A small sound classifier, trained from scratch.
Model: 28.9M parameters, arch transformer, norm rmsnorm, activation gelu, moe expert_choice, num experts 8, width 384.
Training: soap at rate 0.00095, 8800 steps, batches of 64, held-out accuracy 97%.
Data: trained on short read English sentences (LibriTTS-R), 21.6 epochs.
Rows from block 8, named by matrix and row number. Rows with one number belong to one attention dimension. Each number is 128 + 32 x the weight over its row's rms, rounded and kept within 0 to 255. All counts start at 0. After the name is the row's rms in percent of the matrix's.
# v: attention query, key and value (stacked) (model.blocks.8.attn.qkv.weight, 1152x384, the v third), inputs 352-383
# proj: attention output (model.blocks.8.attn.proj.weight, 384x384, transposed), outputs 352-383
v.22 111 [132  93  73 133 162 158  68 101 135 164 112 210 120 116 116 123 128 115  92  83 145 110 198 172 134 102 123  63 120 122 106 171]
proj.22 115 [162 122 145 110  94  55 165 119  97  57 145  30 111 114 140 119 140 116  96 120 138 157  93 109 136 146 115  64 197  91  97 125]
v.23 101 [ 42 152 129 139 125 115 133 117 144 148  74 116 136  48  81 136 145 105 180  48 138  84  64 127  95 125  95 184 177 120 134 103]
proj.23 104 [101 124 100 142 150 176 140 127 152  85 140 138 115 110 126 150 126 107  94 168  98 172 173 174 136 165 120 159 125 116 139 132]
v.24 099 [154 121 172 138 120 170 117 136 106  97 105  24  94 130 170 155  81 145 134 106 132 120 119 139 157  74 162 148 125 164 113 125]
proj.24 091 [ 76 169 105 193 139 137 137 125 148 179 111 104  95 123 189  94  90 171 100 133 130 134 147  67 108 137 154 163 123  75 177 142]
v.25 106 [220  95 123  72 124  98 198 138 162 125 181 234  91 190  98 174 186  83 160 172 140 141 160 109 162 122 146 151 121 152 145 126]
proj.25 093 [ 67 109 177 169 160 124 117  83 150  99 105 146 166 115 175 115 128 149 143 119 113 109  65 108 143 139 129  64 156 122 150 114]
v.26 123 [151 159 107  61 140 185 113 100 167  98 135 146 116 144 138 113  93 102 155 148  68 100 160 119 134 108 133 188  82 174 136 107]
proj.26 120 [106 108 145 113 111 119 122 160 136 175 166 213 137 152  58 105 182 169 147 102 122 114 111 101 129 106 190 151 110 184 105 154]
v.27 093 [ 65  87  80 136 125 127  99 163 169 180 107  61 128 136 159 153  81 165 112 179 133 115  77 122 163 115 129 206 151 182  82 156]
proj.27 077 [152 150 166 107 144 141 148  81 100 117 126 130 153 112 131 100 101  79 117 166  82 129 188  93 157 154 131  91 165  80 128 146]
v.28 084 [185 116 120 148 146 160 144 130 150 125  88  72 123 145 159 127  74 152  94 120 139 128 110 123 154 145 130 119  78 190 121 107]
proj.28 078 [ 59 112 150 139 151 132 138 113 167 142 161 104 133 114 125 159 129 131 118 118 123 125 157 176 143 100  93 163 171 111 114  90]
v.29 098 [ 67 132 162 114 116  77 145 154 126 171 136 142 117 119 102 111  83 135  76 180  95 183 119 100 146 104 108 141 169 156  43 148]
proj.29 087 [168 128  94  79 131 178 114 102 113  89 126  31 162 113  90  88  95 156 196 126 117 115 160 128 113 139 163  81 112  43 182 113]
v.30 092 [ 89 137 135 158 120 169 110 106 221  63 144 134 112  65 114  84 103 142 132 173  71  93  91  67 221  77  99 115  74 186  92 170]
proj.30 086 [175  97 146 139 143 168 129 131 104 169 115 144  78 166  95 161  83 108  67 115  79 131 171  77  42 108 156 144 135 110 192 148]
v.31 082 [124  61 111 125 130 138 127  76 107 134 103 125 119 131  55 106 154 130  88  66  76 119 126 134 128 151 115  96 107  92  97 104]
proj.31 073 [154 143 100 155 109  68 132 161 132 107 161 171 114 104 169 142 135 140 221 121 133 118 123 138 113 109 153 150 121  92 194 119]
v.32 108 [133 122  68 105  87  96 185 108  50  56  75 173 121  99 169 167 175 121  77 169  90 194 155 126 146 123 157  79 169  75 108 128]
proj.32 087 [ 61 177 100 137  88 141 147  83  80 121 105  91 126  95  93 143 152 139 157 147 154 128 156  96 144 140  99 109 109 114 120 122]
v.33 095 [102 156  79 117 138 145 184 125 157 119  86 194 174  76 143 157 106 158 163  94 119 219  48  97 197 111 113  83 175 201 131  80]
proj.33 082 [110  97 148 128 115 144 144 100 160 147 103 219 137 189 180  96  99 183  89 100 111 109 127 107  90 159 116 165 131 121  96 102]
v.34 117 [124 154 190 176 115 146  70 150 164 163 155  74 142 163 130  77 125  80 134 145 115 164 163 146 153 119 127 176 104 164 101 152]
proj.34 119 [ 85  65  85 120  77  98 132 156 112 133 149 162 109 140 170 140 131 144 112  89 120 104 125  79 149 152 137  66 123 115 117 171]
v.35 109 [144 123 135 144 118 116 163 166 114  75  83 240 140 186 103 113 125 110 124 110 119 148 102 166 122 120 146  93  69  89 155 117]
proj.35 100 [ 72 152 111 140 178 119 138 102 121 138 171 228 129  94 125 132 152 125  82 132 115 123 154 109 200 141 130 196 166 174 158 167]
v.36 092 [123  93 175 164  98 127 147 130 206  89  57 131 157  70 119  91 145 135  60 107 141 174  54 149 165 150 139  86 157 103 145 138]
proj.36 078 [ 49 106 101 123 114 114  98 138 107 155 154 135 116 153 117 119 107 172 118 100 112 107 127 131 179 129 149 182 138  94 120 150]
v.37 118 [100 153  95 145 109 142 120  78  58 138 121   0 140  81 129 185 141 112 153 148 128 150  95 121 168 112 115 234 142 142 179  82]
proj.37 097 [ 42 134 101  87 139 130 134 161 205 119 119 100 126 101 138 115 128 156 134 152 121 109 134 157 128 110 107 120 131 140  98 156]
v.38 100 [136 186  71 105 152 121 148 168 192 100 122   0 151 179 135 130 126 109 142 106 149 132  92 131 185 110 107 109  78 128 175 103]
proj.38 082 [ 93 110 115 122  92 149  86 130 139  79 115 203 102 120  99 131 126 107 132 105 131 100 166 147 132  88 121 174 144 112 104  93]
v.39 093 [136 156 148 145 133  98 105 118  75 172 147 120 104  86 121 111 168 134 108 140 167 151 175 157  97  77 120  75 165 112 101 160]
proj.39 089 [161 128 128  76 121 148  86 107  84 145 148  76 139 157 158 111 157 121 223 125 162 138 148 149 110 147 135 178 125 108 112 119]
v.40 094 [155 158 103  94 139 160 130 104 101 146 141  43 149 150 154 110  92 120  58  90 121  83  36 102 179 131 114 161 162 116 178 147]
proj.40 089 [222 146 144 118 141  75 107  91 127  94  63 214 131 154 110 164 119 144 168 112 118 109 160 173 108 108 162 145 147  67 150 136]
v.41 116 [ 81 170 132 176 154  92 133 172 166 185 175 197 130 126 112 145 190 100 180 105 150 127 129 130 164 108 151 113 101 113  78 172]
proj.41 094 [198 157 174  98 126 192  73 168 113  69 133 197 124 146 141 117  95 129 164 133 133 147 104  92 108 114 144 161  94 123 173 114]
v.42 106 [ 95 135 119 119  96 151 152 113  82  87 177   2 178 104 127 127 102  92 150  88  84 101 129 171  74 111 125 167 152  83 146 115]
proj.42 117 [109 107 115 165 165 195 118 128 136  50 106 118 130 115 134 153 112 133 196 123 164 150 127 103  54 129 124 165 100 194 118 105]
v.43 117 [250 135 140 119 108 207 137 160 229 136 130  24 141 145 128 140 138 128  33 108 110 135 183 113 140 141 131 161 113 166 115 111]
proj.43 116 [ 84 141 188 145  79 124 103 110 118 136  98 225 105  60 114 158 111  99 172 146 146 131  95  69  94  93 129 156 120 181  78 112]
v.44 088 [134 133 164 163 109 150 106 148 203 169 103 217  90 131  82 152 120 164 142  75 153 167 183 131 175 128 100 176 131  78 100  87]
proj.44 097 [155 109 131 145 120  85 158 137  91  84 141 155 167 126  78 120  80 129  99 126 111 103 133  93 157 139 143 108 220 187 135 161]
v.45 120 [166 124 113 134  93  86 173 133 115  67 141 234 120 108  79  92 120 122 255 124 124 161  98 156 163  91 158  88 118 106 153  98]
proj.45 125 [105 126  96 108 130 121 111 116 121 106 147  91 136  81 110 134 178 136 108 139 137 118 110 140 188  84 137 127 159 221  76 115]
v.46 121 [127 111 131 126 103  93 117 111  91  91 145 155 157 168 137  97 155 109  75 172 153 206 163 133 158 100 108  23 143  93 120 146]
proj.46 086 [135 177 110  84 126 100  89  92  79 120 126 141 133 129 135 132 118 118 140 149 127 112 129  86 133 108 108 135 141 141 103 114]
v.47 088 [127  92 124  99  98 116 129 134 167  88 104 217 159 133 190 159 139 130 203 138  96 138 142 111 147 134 165  66 115 149 158 105]
proj.47 081 [ 71 127 100 158 130 118 126 143  63 108 197  42 129 168 106  99 179 167 132 171  89 148 100  97 178 103 108 169 170  84 103 132]
v.48 101 [ 95 152  91  60 104 162 122 146 144  96  95   0 147 136  79 235 115 137 169 120 151 107 150  88 166 153 121 169 131 109 136  72]
proj.48 080 [184 152 142 163 146 101 121 119 139 145 183 129 179 158 134  83 132 148 160 155 126 196 109 206 111 115  84 171 157  82 154 163]
v.49 119 [118 157 110  76 154 117 150 160 184 105 143  95 125 110 164 133 127 152  19 170 182 115 148 149 128 129 173  85  80 160 142 150]
proj.49 128 [ 46 115 169 143 105 156 103 122 132 114 154 228 114 148 106 147 174  93 108 143 162 119 214 127  77 132 123 125 151  71 124 152]
v.50 102 [160  78 153  87 102 106  79  86  85 160 142 114 124 129 106  88 143 177  63 192 113 161 121 104  80 108 102 167 116 132  79  52]
proj.50 091 [147 169 132 143  95 104 134 163 135 165 104  99 118 164 106  99  91 145 151 113 127 135 137 168 131 156  84  85 102 125 150 136]
v.51 093 [ 32 150  96  86 104 140 124 122 141 154 130 115 147 135 106  95 163 143  72  90 112 148 135  98 103 125 187 100  94 100 102 155]
proj.51 078 [183 105  76 136 124  85 171 159 122  90 147   9 157 101 174 130 111 140  98 109 118 119 108 214 156 112 118  89 156  96 121 169]
v.52 087 [ 77 109  85 132 144 135 105  45 131 112 136  75 147 131 120 112 184 102 158 144 156 152 145  98 101 150  85 205 174 103 122  58]
proj.52 076 [116 150 132 109 155 143 220 110 139 152 142 165 122  92 127  98  90 128 106 129 134 129 101 138 220  61 132 132 152  89 100  78]
v.53 105 [155 132 138 130 145 110  80 192 134  52 148  84  94 148 186  97 146 117 158 204 202 109 129 125 159 122  96 237 124 185 105 144]
proj.53 088 [107  93 109 102 144 144 136 108 173 153 115 146 124 132 133 163  82  90 123  98 133 100  88 115  92 114 118 163 107 148 175 177]
v.54 108 [ 88 123 133 130 104 149 118  85 113 127 125  48 145  87 109 196 129 102 196 104  67 115 125 172  79 133  90  98 197  92 141 116]
proj.54 116 [161 134 140 120 145  89 148 128 155  90  87  50 132 173 180 123 128 142 173 149 133 165 154 115 169 108  77  84 182 178 153 103]
v.55 102 [180 116 161 151 144 163 163 150 167 144 173 128 128 130  78 112 114 118  52 113 133 130 125 154 107  82 149 134 162 157 187 108]
proj.55 083 [168 151 158 170 136 159 111 146 185 123 150 211  75 170 132 130 104 106 146  95 137 125  67 100 156 160 151 125  77 158 125 144]
v.56 104 [106 159 135 154 118 106 122 163 107 176 103 159 173 120 159 103 144 116 209 145  98 179 161 166 123  87 150 215  95 130 110 134]
proj.56 085 [192 147  98  89 125 136 107 146  98 104 120 182 143 142 131 127 120 116 130 128 106  54 172 127 106 141 185 160 133 162 137 103]
v.57 089 [123 138 184  87 104 119 145  91 127 128 128 103 128 147 107 136 130 138 107  74  79 166 186  88 177 119 166 121 182 141 124 155]
proj.57 078 [158 106 120 158 125 128 149 120 117 169 108 108 117 105 154 146 139 162 161 136 135 119  74 164 131 127 121 102 139 185 132 125]
v.58 083 [121 143 140 148 164 130 128 157 128 159 143 173 150 158 132 115 104 129 184  85 146 145 182  98  75 139 116  92 171  89 102 125]
proj.58 087 [ 90 110 161 119 104 137 218 146 124 127 125 127 136 178 132 138 138 160 106 122 103  84 130 115 165 154 145 113 180 233 174 141]
v.59 115 [137 166 108 149  90 163 139 179 132 103 122 118 118 130  35 119 153 142 102  89 120 191 173 140 139 117 106 146 134  84 119 138]
proj.59 111 [186 117 138 171 115 133 165 154 122  98 143 137 150 131 151 158 125 118 134 108 114 183 150  66 124 152 135 148  97 197 122 163]
v.60 116 [130  78 147 159 112 173 107  89 140 158 116 188 117 151  95 115  64 137 106  92 125 165 163 102 103 114 116 135 106 115 112 100]
proj.60 117 [187 113 175 104 139 167 160 135 134  88 113 146 114 145 145 139 121 139 110 125  73 130 132 158 106 109 141  68 111  45 134 168]
v.61 089 [109  78 144 117  95 174 138  81 127 114 140 169 142 137  89 142 120 106 117 130 146 182 190 115 120 145 122  86 188 153 110 139]
proj.61 084 [153 131 114 106 129  83 151  99 105  35 101 114 131 125 171 185 108 110 105 159 145  67 156 154 168  85 148  98  82 153 120 136]
v.62 125 [132  64  96 154 108 118 132  77  74 103 132 151 114  96 102 137 108 149 163 173  85 122 112 132  67 150 132 163 141 104 129 106]
proj.62 111 [127 136  98  86 147  86 135 125 189 161 121  75 128  82 110 145 115  94 148 131 128 111 173 127 134 102 108  88 174  74  98 104]
v.63 094 [142 133 167  84 131 124 123 180 109  77 144 211  98 122 129 131 148  77 121 151 129 142  95 110 163 168 139 181 168 121  79 145]
proj.63 076 [115 118 141 151 121 135 152 135 164 189  89 131 105  77 111 136 175 159 146 136 144 169 137 113 152 116 147 115 111 111 169 129]
v.64 091 [163 141  98 195 172 186  84 140 103 129 158 193 162 183 113 114 137 169 161  92 126 157 134 165  80 157 145 119 144 111 133 132]
proj.64 080 [108 138 136 140 133  68 147 116  60 101 104 124 108 123  69 125 102 134 170 185 103 131 119 101  83 157 153 120 117 123 111 164]
v.65 104 [194 145 150 145 124 120 142  99 127 182 164  71 131 113 114  75 111 106 141  82 148 162 151 125 125 156 137 116 102 130  96 112]
proj.65 100 [ 40  97  55 103 112 166 109 157 138 115 107 198 147 138 110 141 149 130 195 165  92 135 114 109  67 159 101 105  99 151 127 176]
v.66 085 [ 71 134  89 167 180 143 139 118 104 210 132 150 104 137  50 111 118  79  89 156 102 163 133 196 174 116 142 116 112 138 139 136]
proj.66 083 [132 115 143 137 108 144 154 106 139  47 102 146 160 130 130 146  99 151 126  72 128  55 132 121 159 119 137 152 166 153 138  52]
v.67 090 [103 158  98 111 124 145 143  81  76 135 133 145 123 149 145 171 157 109  98 150 111 173 161 191 152 119  92 137 112  85  92 106]
proj.67 080 [130 109 153 132 118  87 152  98 124 125  83 138 125  82 138 113 158 119 137 103 121 145 103 103 134 112 137 158 130 201  71 129]
v.68 084 [ 57 172 140  87 124 147 118 140 157  96 108  54 134  98 101 159 111 115 122  79  91 143 119 154 106  88 129  85 148 111 109 150]
proj.68 098 [ 26 149 127 174 145 171 125  90 146  87  65 143  97 117 141 113 130 120  94 107 130  88 136 167 159 181 134 151  79  56 123 126]
v.69 085 [ 86 145 111 145 110  92 131 174 164 139  84 124 149 170 125  86 182 116 147 148 166 135 118 151  98 110 140 109 113 186 121 212]
proj.69 080 [115 143 102 141 151 121 109 152 118 147 144 166 106 146 126 198  81  81  60 150 166 124 100 127  63 112 118 171 182 112 126 128]
v.70 083 [ 78 171 136 107 165  72 122 134 135  91 135  73  61 161  93 113  65 178  33 159 186 105 140 128 125  73 132 136 158 141 130 130]
proj.70 081 [115 148 126 111 115 118 112  87 126 164 147 144 165 115 151 166 164 111 130 116 108 105 202 114 124 104 126 139  93  99  82 141]
v.71 085 [130  97 124 135  77 145 154  77 107 146 140 143 148  55 130  84 112 137 112 158 128 179 109 138 104  94 162 168 125 129  89 130]
proj.71 080 [ 61  91 100 167 132  73 108 176 101  81 184 104  98 161 152 111 117 134 142 100 160 103 162 117 126 173 126 138 132 189  95 146]
v.72 107 [106  88 151 195 123 150 124  88  87  73 126  23 153 100  99 138  89 130 158  76 117 139  83 122 119 147 112 110 147 116 101 106]
proj.72 097 [155  91 151 100 146 152 130 150 166 173 122 196 130 108 111 108 112 137 176 123 137 109 143 109 162 144 167 185 126 199 152 116]
v.73 098 [ 83 124  64 161 187 152 132 150  83 149 149 146 130 167 124 103 170 135 131 177 182 153 160 130 106 103  90  18  86 112 123  76]
proj.73 099 [188 129 180 140 164 114 111 116 125  62 102 181 194 100 125 175 130 117 144 121  96  98 136 145 105 127 159 168  13  23 105 135]
v.74 086 [126 125 145 186 143 165 119 133 111 137  98 136 100 157 136 106 161 113  75 132 146 112 140  85 106 119 124 116 157 177 116 101]
proj.74 081 [184 101 100  51 113  81 170 130 120 136 142  62 100 172 182 124  57 110  88 125 104  97 101 196 154  91  83 106 177 179 189 129]
v.75 107 [102 123  90 191 152 127 149 129 117 120 180 101 118 144 161 130 209 162  63 189 155 130 139 150 125 194 153 161 111 154  92 117]
proj.75 103 [181 145 133  62 156 105 101 144  67 155 144  79 124 169 123 132 119 125 146 120 142  97 105 126 112  76 165 179 102 148 150 140]
v.76 101 [103 138 128 136 136 108 111 158 117  54 122 156 175 142 125  94 153 136 123 152 113 173 152 169  68 100 143  18 142 104 136  49]
proj.76 096 [117 157 138 127 144 138 155 115 105 203 130  83 136 112 136 135 119 113 140  98 158 117 174 101 169 106 190 163 127 107  71 196]
v.77 135 [ 88 119 119 115 153 148  88 156 160 109 131  55 163 118 132  98 157 126 106 169 141 129 118 136 144  96 129  40 105 141 158 117]
proj.77 096 [144 121 103  81 114  40 144 111  85 180 148  28 133 129  93 203  86 116  80  91 151 112 114 131  81 137 141 154 176  97 141 144]
v.78 097 [116 110 156 114 125 176 134 141 161  65 123  35 159  96  50 180 130 197 114  87 101  78  72 124 111 109 106  70  90 109 181 137]
proj.78 082 [ 55  85 180 194 110 145 154  95  80 147  68 151 153 149 102  92 141  93 169  86 128 117 131 180  85 159 129 140  87 141  72  66]
v.79 091 [125 144 162 135 113 168 141  93 152 140  99  88 122  78  91 147  92 110  99 149  67  69 111  78 154 119  91 206 187 134 115  98]
proj.79 081 [148 123 113 130 109 141 173 178 137 131 150 204 133 100  98  93 135 147 149 108 106 173 124 153  75 118  90 160  78 111 172 125]
v.80 093 [156 184 135 134 124 150 135 158  78  90 135 182 129 148 144 142 103  93 117 148 125 152  95 184 109 146 150 147 117 172 149 122]
proj.80 084 [116 113 130  96 101 129 110 130 146 168 155 107 173  68 132 129 144 150  73 121 121  76 143 114 186 132 131 223 128 120 110 105]
v.81 085 [145 123 174 151 144 111 157 113 157  98 137 199 167 104 134 125 136 131 207 108 113 119 102 107 107 103  64  73 169 141 146 104]
proj.81 069 [ 77 170 133  85 148 148 111 153 109 152 130 196 136 152  66  95 120 128 137 122 114 109 147 120 132 146 160 199 152 137 146 159]
v.82 095 [124 140 112 150 196 109 110 195  87  97 144 125 113 162  79 139 123 144 108 155  95  70 121 142 117 179 171 104 117  63 131  80]
proj.82 096 [222 110 164 130 151 163 126 115 112 159 152  66 126 150 143 135 170 107 125  66 164 179 116  81  54 103 144 153  97 188 148 153]
v.83 108 [ 90 101  64 117 160 140 115 124 133 115 169  19  95 179 108  78 196 132 117  90 119 112 163 152 112  84 101  13 110 112 110 118]
proj.83 111 [217 116 210 161 112 139 152 135 131 148  95 184 145 142 177 174 108 113  83 122 172 114 144  46 120 103 136 124 137 124  83  80]
v.84 075 [165 150 140 135 135 136 116  92 127 125 138 148 100 181  68 121 143 107 149 138 112 132 130 123 112  94 108 154 188 110 144 161]
proj.84 067 [ 93 191 113 126 117  69 114 148 128 100 148 160  97 108 128 108  84 100 112 150 103 151 105 216 131 139 147 111 138 133 187 146]
v.85 080 [214  90 100 123  96 140  85 144 109 155 184 183  70 159 157 128 123 158 173 113 178 148 129 180  73 146 163 134 109 113 130  93]
proj.85 073 [161 114 120 210  99 133 145  96 136 143 158 148  80 157 165 102 164  84 152 156 133  68 131  68 186  88 142  80  87 143 129 129]
v.86 094 [131 118 149  90 111 103  83 122 118 144 159 194 139 127 108 115 102  83  79  88 114 113 104 105 128 110 131  82 120 132  96 171]
proj.86 079 [ 95  81  93 112 116 110 151  79 151 127 145 135 162 155 100 140 132 140 166 111 143 152 139 142 131 110  91 178 154 109 121 148]
v.87 089 [ 76 128 128 188 101 104 186 166 105 132  96 122 117 145  97 126  70 158 194 112 141  96  99 143 158 191 110 105 167 135 159 117]
proj.87 087 [115 158 200 101 112 126  97 137 151  64 158 116 128 139 110 112 146 132 131  87 125 160 129  93 125  87 124 127  76  56 145 126]
v.88 113 [139 148 166 121 149 144 137  83 155  97 142 193 102 124 154 143 108 121 144 103 118 154 133 107 173  92 118 202 141 127 132 126]
proj.88 117 [141 102  31 167 112 141 114  84 166 135 128 124 148 120 127  81 147 122 104 120 115 146 156 121 188 148  61 109 164 101 154 128]
v.89 080 [ 98  85 111 156 112 151 108 147 108  92 186  89 116 141  92 173 121 152 151  78 107 155 124  70 201 165  46 151  65  47 170 109]
proj.89 075 [190 129 170 160 118 161 134 150  86 112 130 172 199 147 109  66 140  94 118 118 117 140 141 136  60 101 122 106 208 189  61 155]
v.90 096 [103 157  63 106 162 113 124 113  93 140 161 197  98 152 161 144 182  94 125 125 132 195 180 169 132 156 181 148  99  70 153 138]
proj.90 097 [135 115 107 123 142 125 111 128 117 125 119   0 113 123 103 131 126 157  62  90 133 133 140 142 135 100  60 141 164 204 163 128]
v.91 112 [115 101 124  40 101 117 140  75 126 176 108 191 155  85 195 183 125 117  93  80 117 174 174 107 103 155 100 182 142 151 146 158]
proj.91 127 [100 112 161 143  83 140 117 152  92  87 135 111  93 128 144 119  76 120 169 151 142 118 132 102 111 102  71  64  60 141 179 107]
v.92 094 [ 98  85 100 210 115 118 136  73  97 140 151 146 159 112 164 109 157  49  93 117 122 118 133 148  93 109 162 148 180 135 115  87]
proj.92 087 [114 114 123  39  89  82 156 161 157 122 138  42  92 155  83 146 144 135 140 137 123 177 122 131 113 174 127 105 188 189 170 151]
v.93 096 [138  87 120 123 100 122  60 113 133 129  90 193  94  66 158 136 141 124  87  92  68 120 102  92 176  87 132 203 107 171  72 114]
proj.93 096 [ 74 147 105 164  99  83 133 141 117 122 115  85 112 123 127 121  53 124 134 110 141 136  99 152  90 138  81 164 178 124 180 184]
v.94 109 [142 120 147 130 110 147  90 121 166 165 111 108 118 150 162 103 142 110 125  83 115 145 104 107  93 166 142 122 138 165 133 170]
proj.94 119 [160 130  80  91  84 173 147 167 152 109 162 120 138 154 107 107 123 143 149 123 124 175 110 153 133 141  96  72 125 146 142 135]
v.95 090 [110 121 131  90 177  92 120 142 127 134 138 189 106 137 139 127 153 142 140 134 107 138 133 162 177 196 180 104 127 119 136 177]
proj.95 089 [128 115 141 124 156 169 130  98  98 157 127  99 124 175 205  85 123 114  64 144 156 131 116  87 110 114 147 152  56 112 109 126]
v.96 102 [145 172  94 142 140 102 110 101 122 159 186  65 118 163 134 133 134 123 103 137 160 117 154 104  86  79 129 176 113 102  94 148]
proj.96 106 [ 86 104 155 104 128 107 129 114 138 116 107 143 174 151 105 142 100 146  83  86 100 166 168 123 101 119 183 128 115 123 109 129]
v.97 092 [153 154 149 103 155 146 108 124 128 153 105 164  91 138 138 149 130 179  88 125 121 147 132 106 113 161 148 208 122 138 115 155]
proj.97 089 [163 138 140 129 155 118 108 175 150 129 186  77 116 139 203 122 101 150 131 140 152 113 125 151 167 157 120  77 149 128 130  61]
v.98 102 [ 65 120 123 116 176 134 123 167 100 133  96  56 129 127 137  66 130 124  99 146 107  99 148 136 184 122 165  55 138 156 126 127]
proj.98 095 [129 107 119 107 113 120  80 155 100  73 120 168 117 132  97 150  93 133 100 109 139 171 131  54  65 151 130 172 144  76 112 153]
v.99 098 [172 171 142  58 142 153 118 119 143 158 137 197 110 204 122 125 119 139 113 115 165 161 241 129  95  84  96  56 189 156 125 115]
proj.99 112 [ 54 165 141 192 118 107 151 118 110 114 168 175 131 110 110 156 111 106 148 128 165 138  90  99 195 144 153 166 128 143 129 104]
v.100 077 [ 94 128 133 108 134 118 159  81 133 130  83  94 171  82 135 176  99 105  96  99 163 146 140 120  75 134 113 136 102  48 114 139]
proj.100 071 [ 15 153 198 117 145  94 113 149 173  70 162 194 167 155  75 130 110 176 159 100 102 145 124 147 155 117 115 163 174 176  88 118]
v.101 093 [179 132 111 116 101  96 163 140  98 143  91 134 115  91 166 144 121 137  45 119 156 119  91 143 118 149 145 155 158 181 121 176]
proj.101 080 [ 44 116 107  99 121  76 117 156 166 163 223  88 133 168 184 175  92 139  63 103 102  70 140 143  78 109  79 111 169 175 111 111]
v.102 089 [119 146 105 123 150  53 182 120 139 150 157 110  92 135 131 149 154 141 144 151 148 124 114 168 106 138 120  97 111 107 102 115]
proj.102 102 [ 80 164 128  99 139 149 117 114  75 118 134 167 131 126 200 168 136 100 167 149 122 129 134  90 105 109 141 122 155  87 104 134]
v.103 090 [ 62  91 111  83 130  83 165  97 113  97 136  88 173  87 172 127  82 175 133 155 157  81 196 114  69 133 159 123 117 159 121 142]
proj.103 081 [173 102  88 123 177 125 123 145 101 127 145 110  72 115  69 109 145 137 122 145 194 177 154  76 137 102 100  88 154 104 106 108]
v.104 085 [ 53 108 130  87 109 102 161 141  87 152 172 182 146 101 129 122  62 131  95 124 163 171 179 170 111 130 126 154  75 133 156 131]
proj.104 088 [163 149 131 127 145  87 123 151 101  96 129   0  82 181 123 129 113 112 116 114  92  79 119 111 132 140 120  78 142  71 132 143]
v.105 082 [148 194  82 125 118 136 182 138 144 142 110 160 123 157 172  75 132 128 197 201 132 207 146 130 167 100 144 112 152 169 167 158]
proj.105 069 [124 103 155 152 146  96  93 118 162 132 145 119 147 139  81 166 102 103 110 123 125 119  97 172 113 119 165 107 139  14 129 109]
v.106 112 [116  94 201 146 120 105  63 123 151 166 129 151  99 107 136 115 151 135 136 134 102  93 116 124 150 115 173 223 119 138  95 131]
proj.106 133 [176 142  52  80 111  89 135 139 107 155 168  30 107 144 128 115 132 120 184 139 155  79  81 154 112 147  91 112 143 150 196 151]
v.107 095 [115 150 100 138 141 117 167 141 110 114 138  76 162 180 172  98 168 112  80 124 153 144 169 185  70 147 104  79 107  59 113 144]
proj.107 099 [193 127 107 111 134 100 150 123 132 147 157 173 167 125 121 159 156 114 107 110 141 159 115  26 153 109 151 203 127 119  53  89]
v.108 084 [173 131 101 150 155 171 109 109  83 149 190  67 132  71  83 175 123 107 138 174 169  91 111 131 112 116 136 114 102 129 114 155]
proj.108 080 [ 60 160 145  81 114 105 148  74 162 143 126 243 163 170 172 142 130  85 107 122 116 162 176  54 157  95 120 121 116 131 103 103]
v.109 088 [210 128 161 153 111 112 114 162 102 176 117  63 122 152  74  82 130 155 147 136 146 140 131 128 122 109 100 150 168 158 100 134]
proj.109 075 [105  87 103 109 125 153 162 132 166  98 113 255 159 122 177 162 112 135 171 163 161 157 173  83 112 166 138 117 175 107 125 130]
v.110 109 [ 66 126 132  92  98  78 200 143 115 178 138 108 108 149 129  90 131 149  99 169 101 136 140 187 131 128  81  33 100 135 153 159]
proj.110 103 [175 125  96 102 124 131  95 116 139 136 139 147 176  98  96 137 131 156 119 116 149 116 176 180 147 139 196 141 106 171  66  81]
v.111 079 [ 93 126 132 114 111 159 124 114 182 105 112 117 139 142 115 166  96 136 105 119 177 178  86 147 147  67 181 170 131  98 117 128]
proj.111 077 [156 150 144  78  58 181 133 112 137 159  78  77 122 112 167 134 145 161 145 117  63  89 115 121 170 191 134 136 120 153  95 150]
v.112 094 [130  37 138 174  90 123 136 130  96 166 140 105 103  83 127 100 145 119 147  84 135 103  93  80  57 141 118 120  99 134 154 134]
proj.112 083 [ 80 134 163 135 144 188 160 101 151 113  78 242 132 125 115  68 112 168 198 169  91 118 182 147 110 136 128 201 109  84 102 104]
v.113 086 [183 111 162 169 155 207 110 121  85 174 130 146  88 123 155 129 137 142 102 125  98 141 112 157 130  79  68 144 135 169  97 166]
proj.113 080 [189 154  71 172 124  95 139  99  85  99 167 208 148 148 138  93  98 125 175 156 182 128 146  96 167 133 137  95 131  77 131  95]
v.114 087 [139 102 172 170 129 158 119 112 119 116 102 177 148 138 134 147  82 143  11 182 155 114 152 131  81 128  91 131 127 135 122 155]
proj.114 098 [ 66 107  82  57 125 145  86  99 112 162 171 103  97 102 125  94 148 127 153 161 111 177 107 135 145 116 112  72 118 172 150 135]
v.115 099 [165  99 155 136 100 134 107 106 161 166 154  98 157  97 101 134 120 154  87 113 199 133 145 131  75 133 120 136 107  77 102 137]
proj.115 084 [148 111 141 133 105  83 161 143  93 111 114 179 141 178 165 111 131 139 176 144 160 135 111  92 183 106  54  57 132 103 137 154]
v.116 128 [107 143 123  91 151 144 173 134  82 109 122 174 121 151 156 116 128 112 209 133 154 180 124 171  84 100 166 160 150 140 139 141]
proj.116 110 [115 172 152  84 162 104 130 115 145 121 152  84 125 112 106 159 130  93  86 133 106  71 193  99 182 103 173  93 115 174 145 153]
v.117 112 [ 67 109  98 153 140 103 135 135 158  98 103  55 156  91 157 110 133  88 169 104 154  82 138 142 123  91  97  50 202 166 137 170]
proj.117 097 [ 97 140 165 167 128 165 181  79 122  97 125 213 129 107 112 133 111 141 139 101 131 130 182  33  93 108 149 208 112  65  93 154]
v.118 095 [182 183 108 107  92 120 197 137 192 110 158   0 168 155 100 157  75 107 147 147 118 107 129  86 167 101 108  87 140 163 148 143]
proj.118 079 [154 148 166 149  92 150 119 118 124 190 144 192 159 105 104 158 160 178 113 110 125 122  95 126  91 142 112 125 151 104 134  82]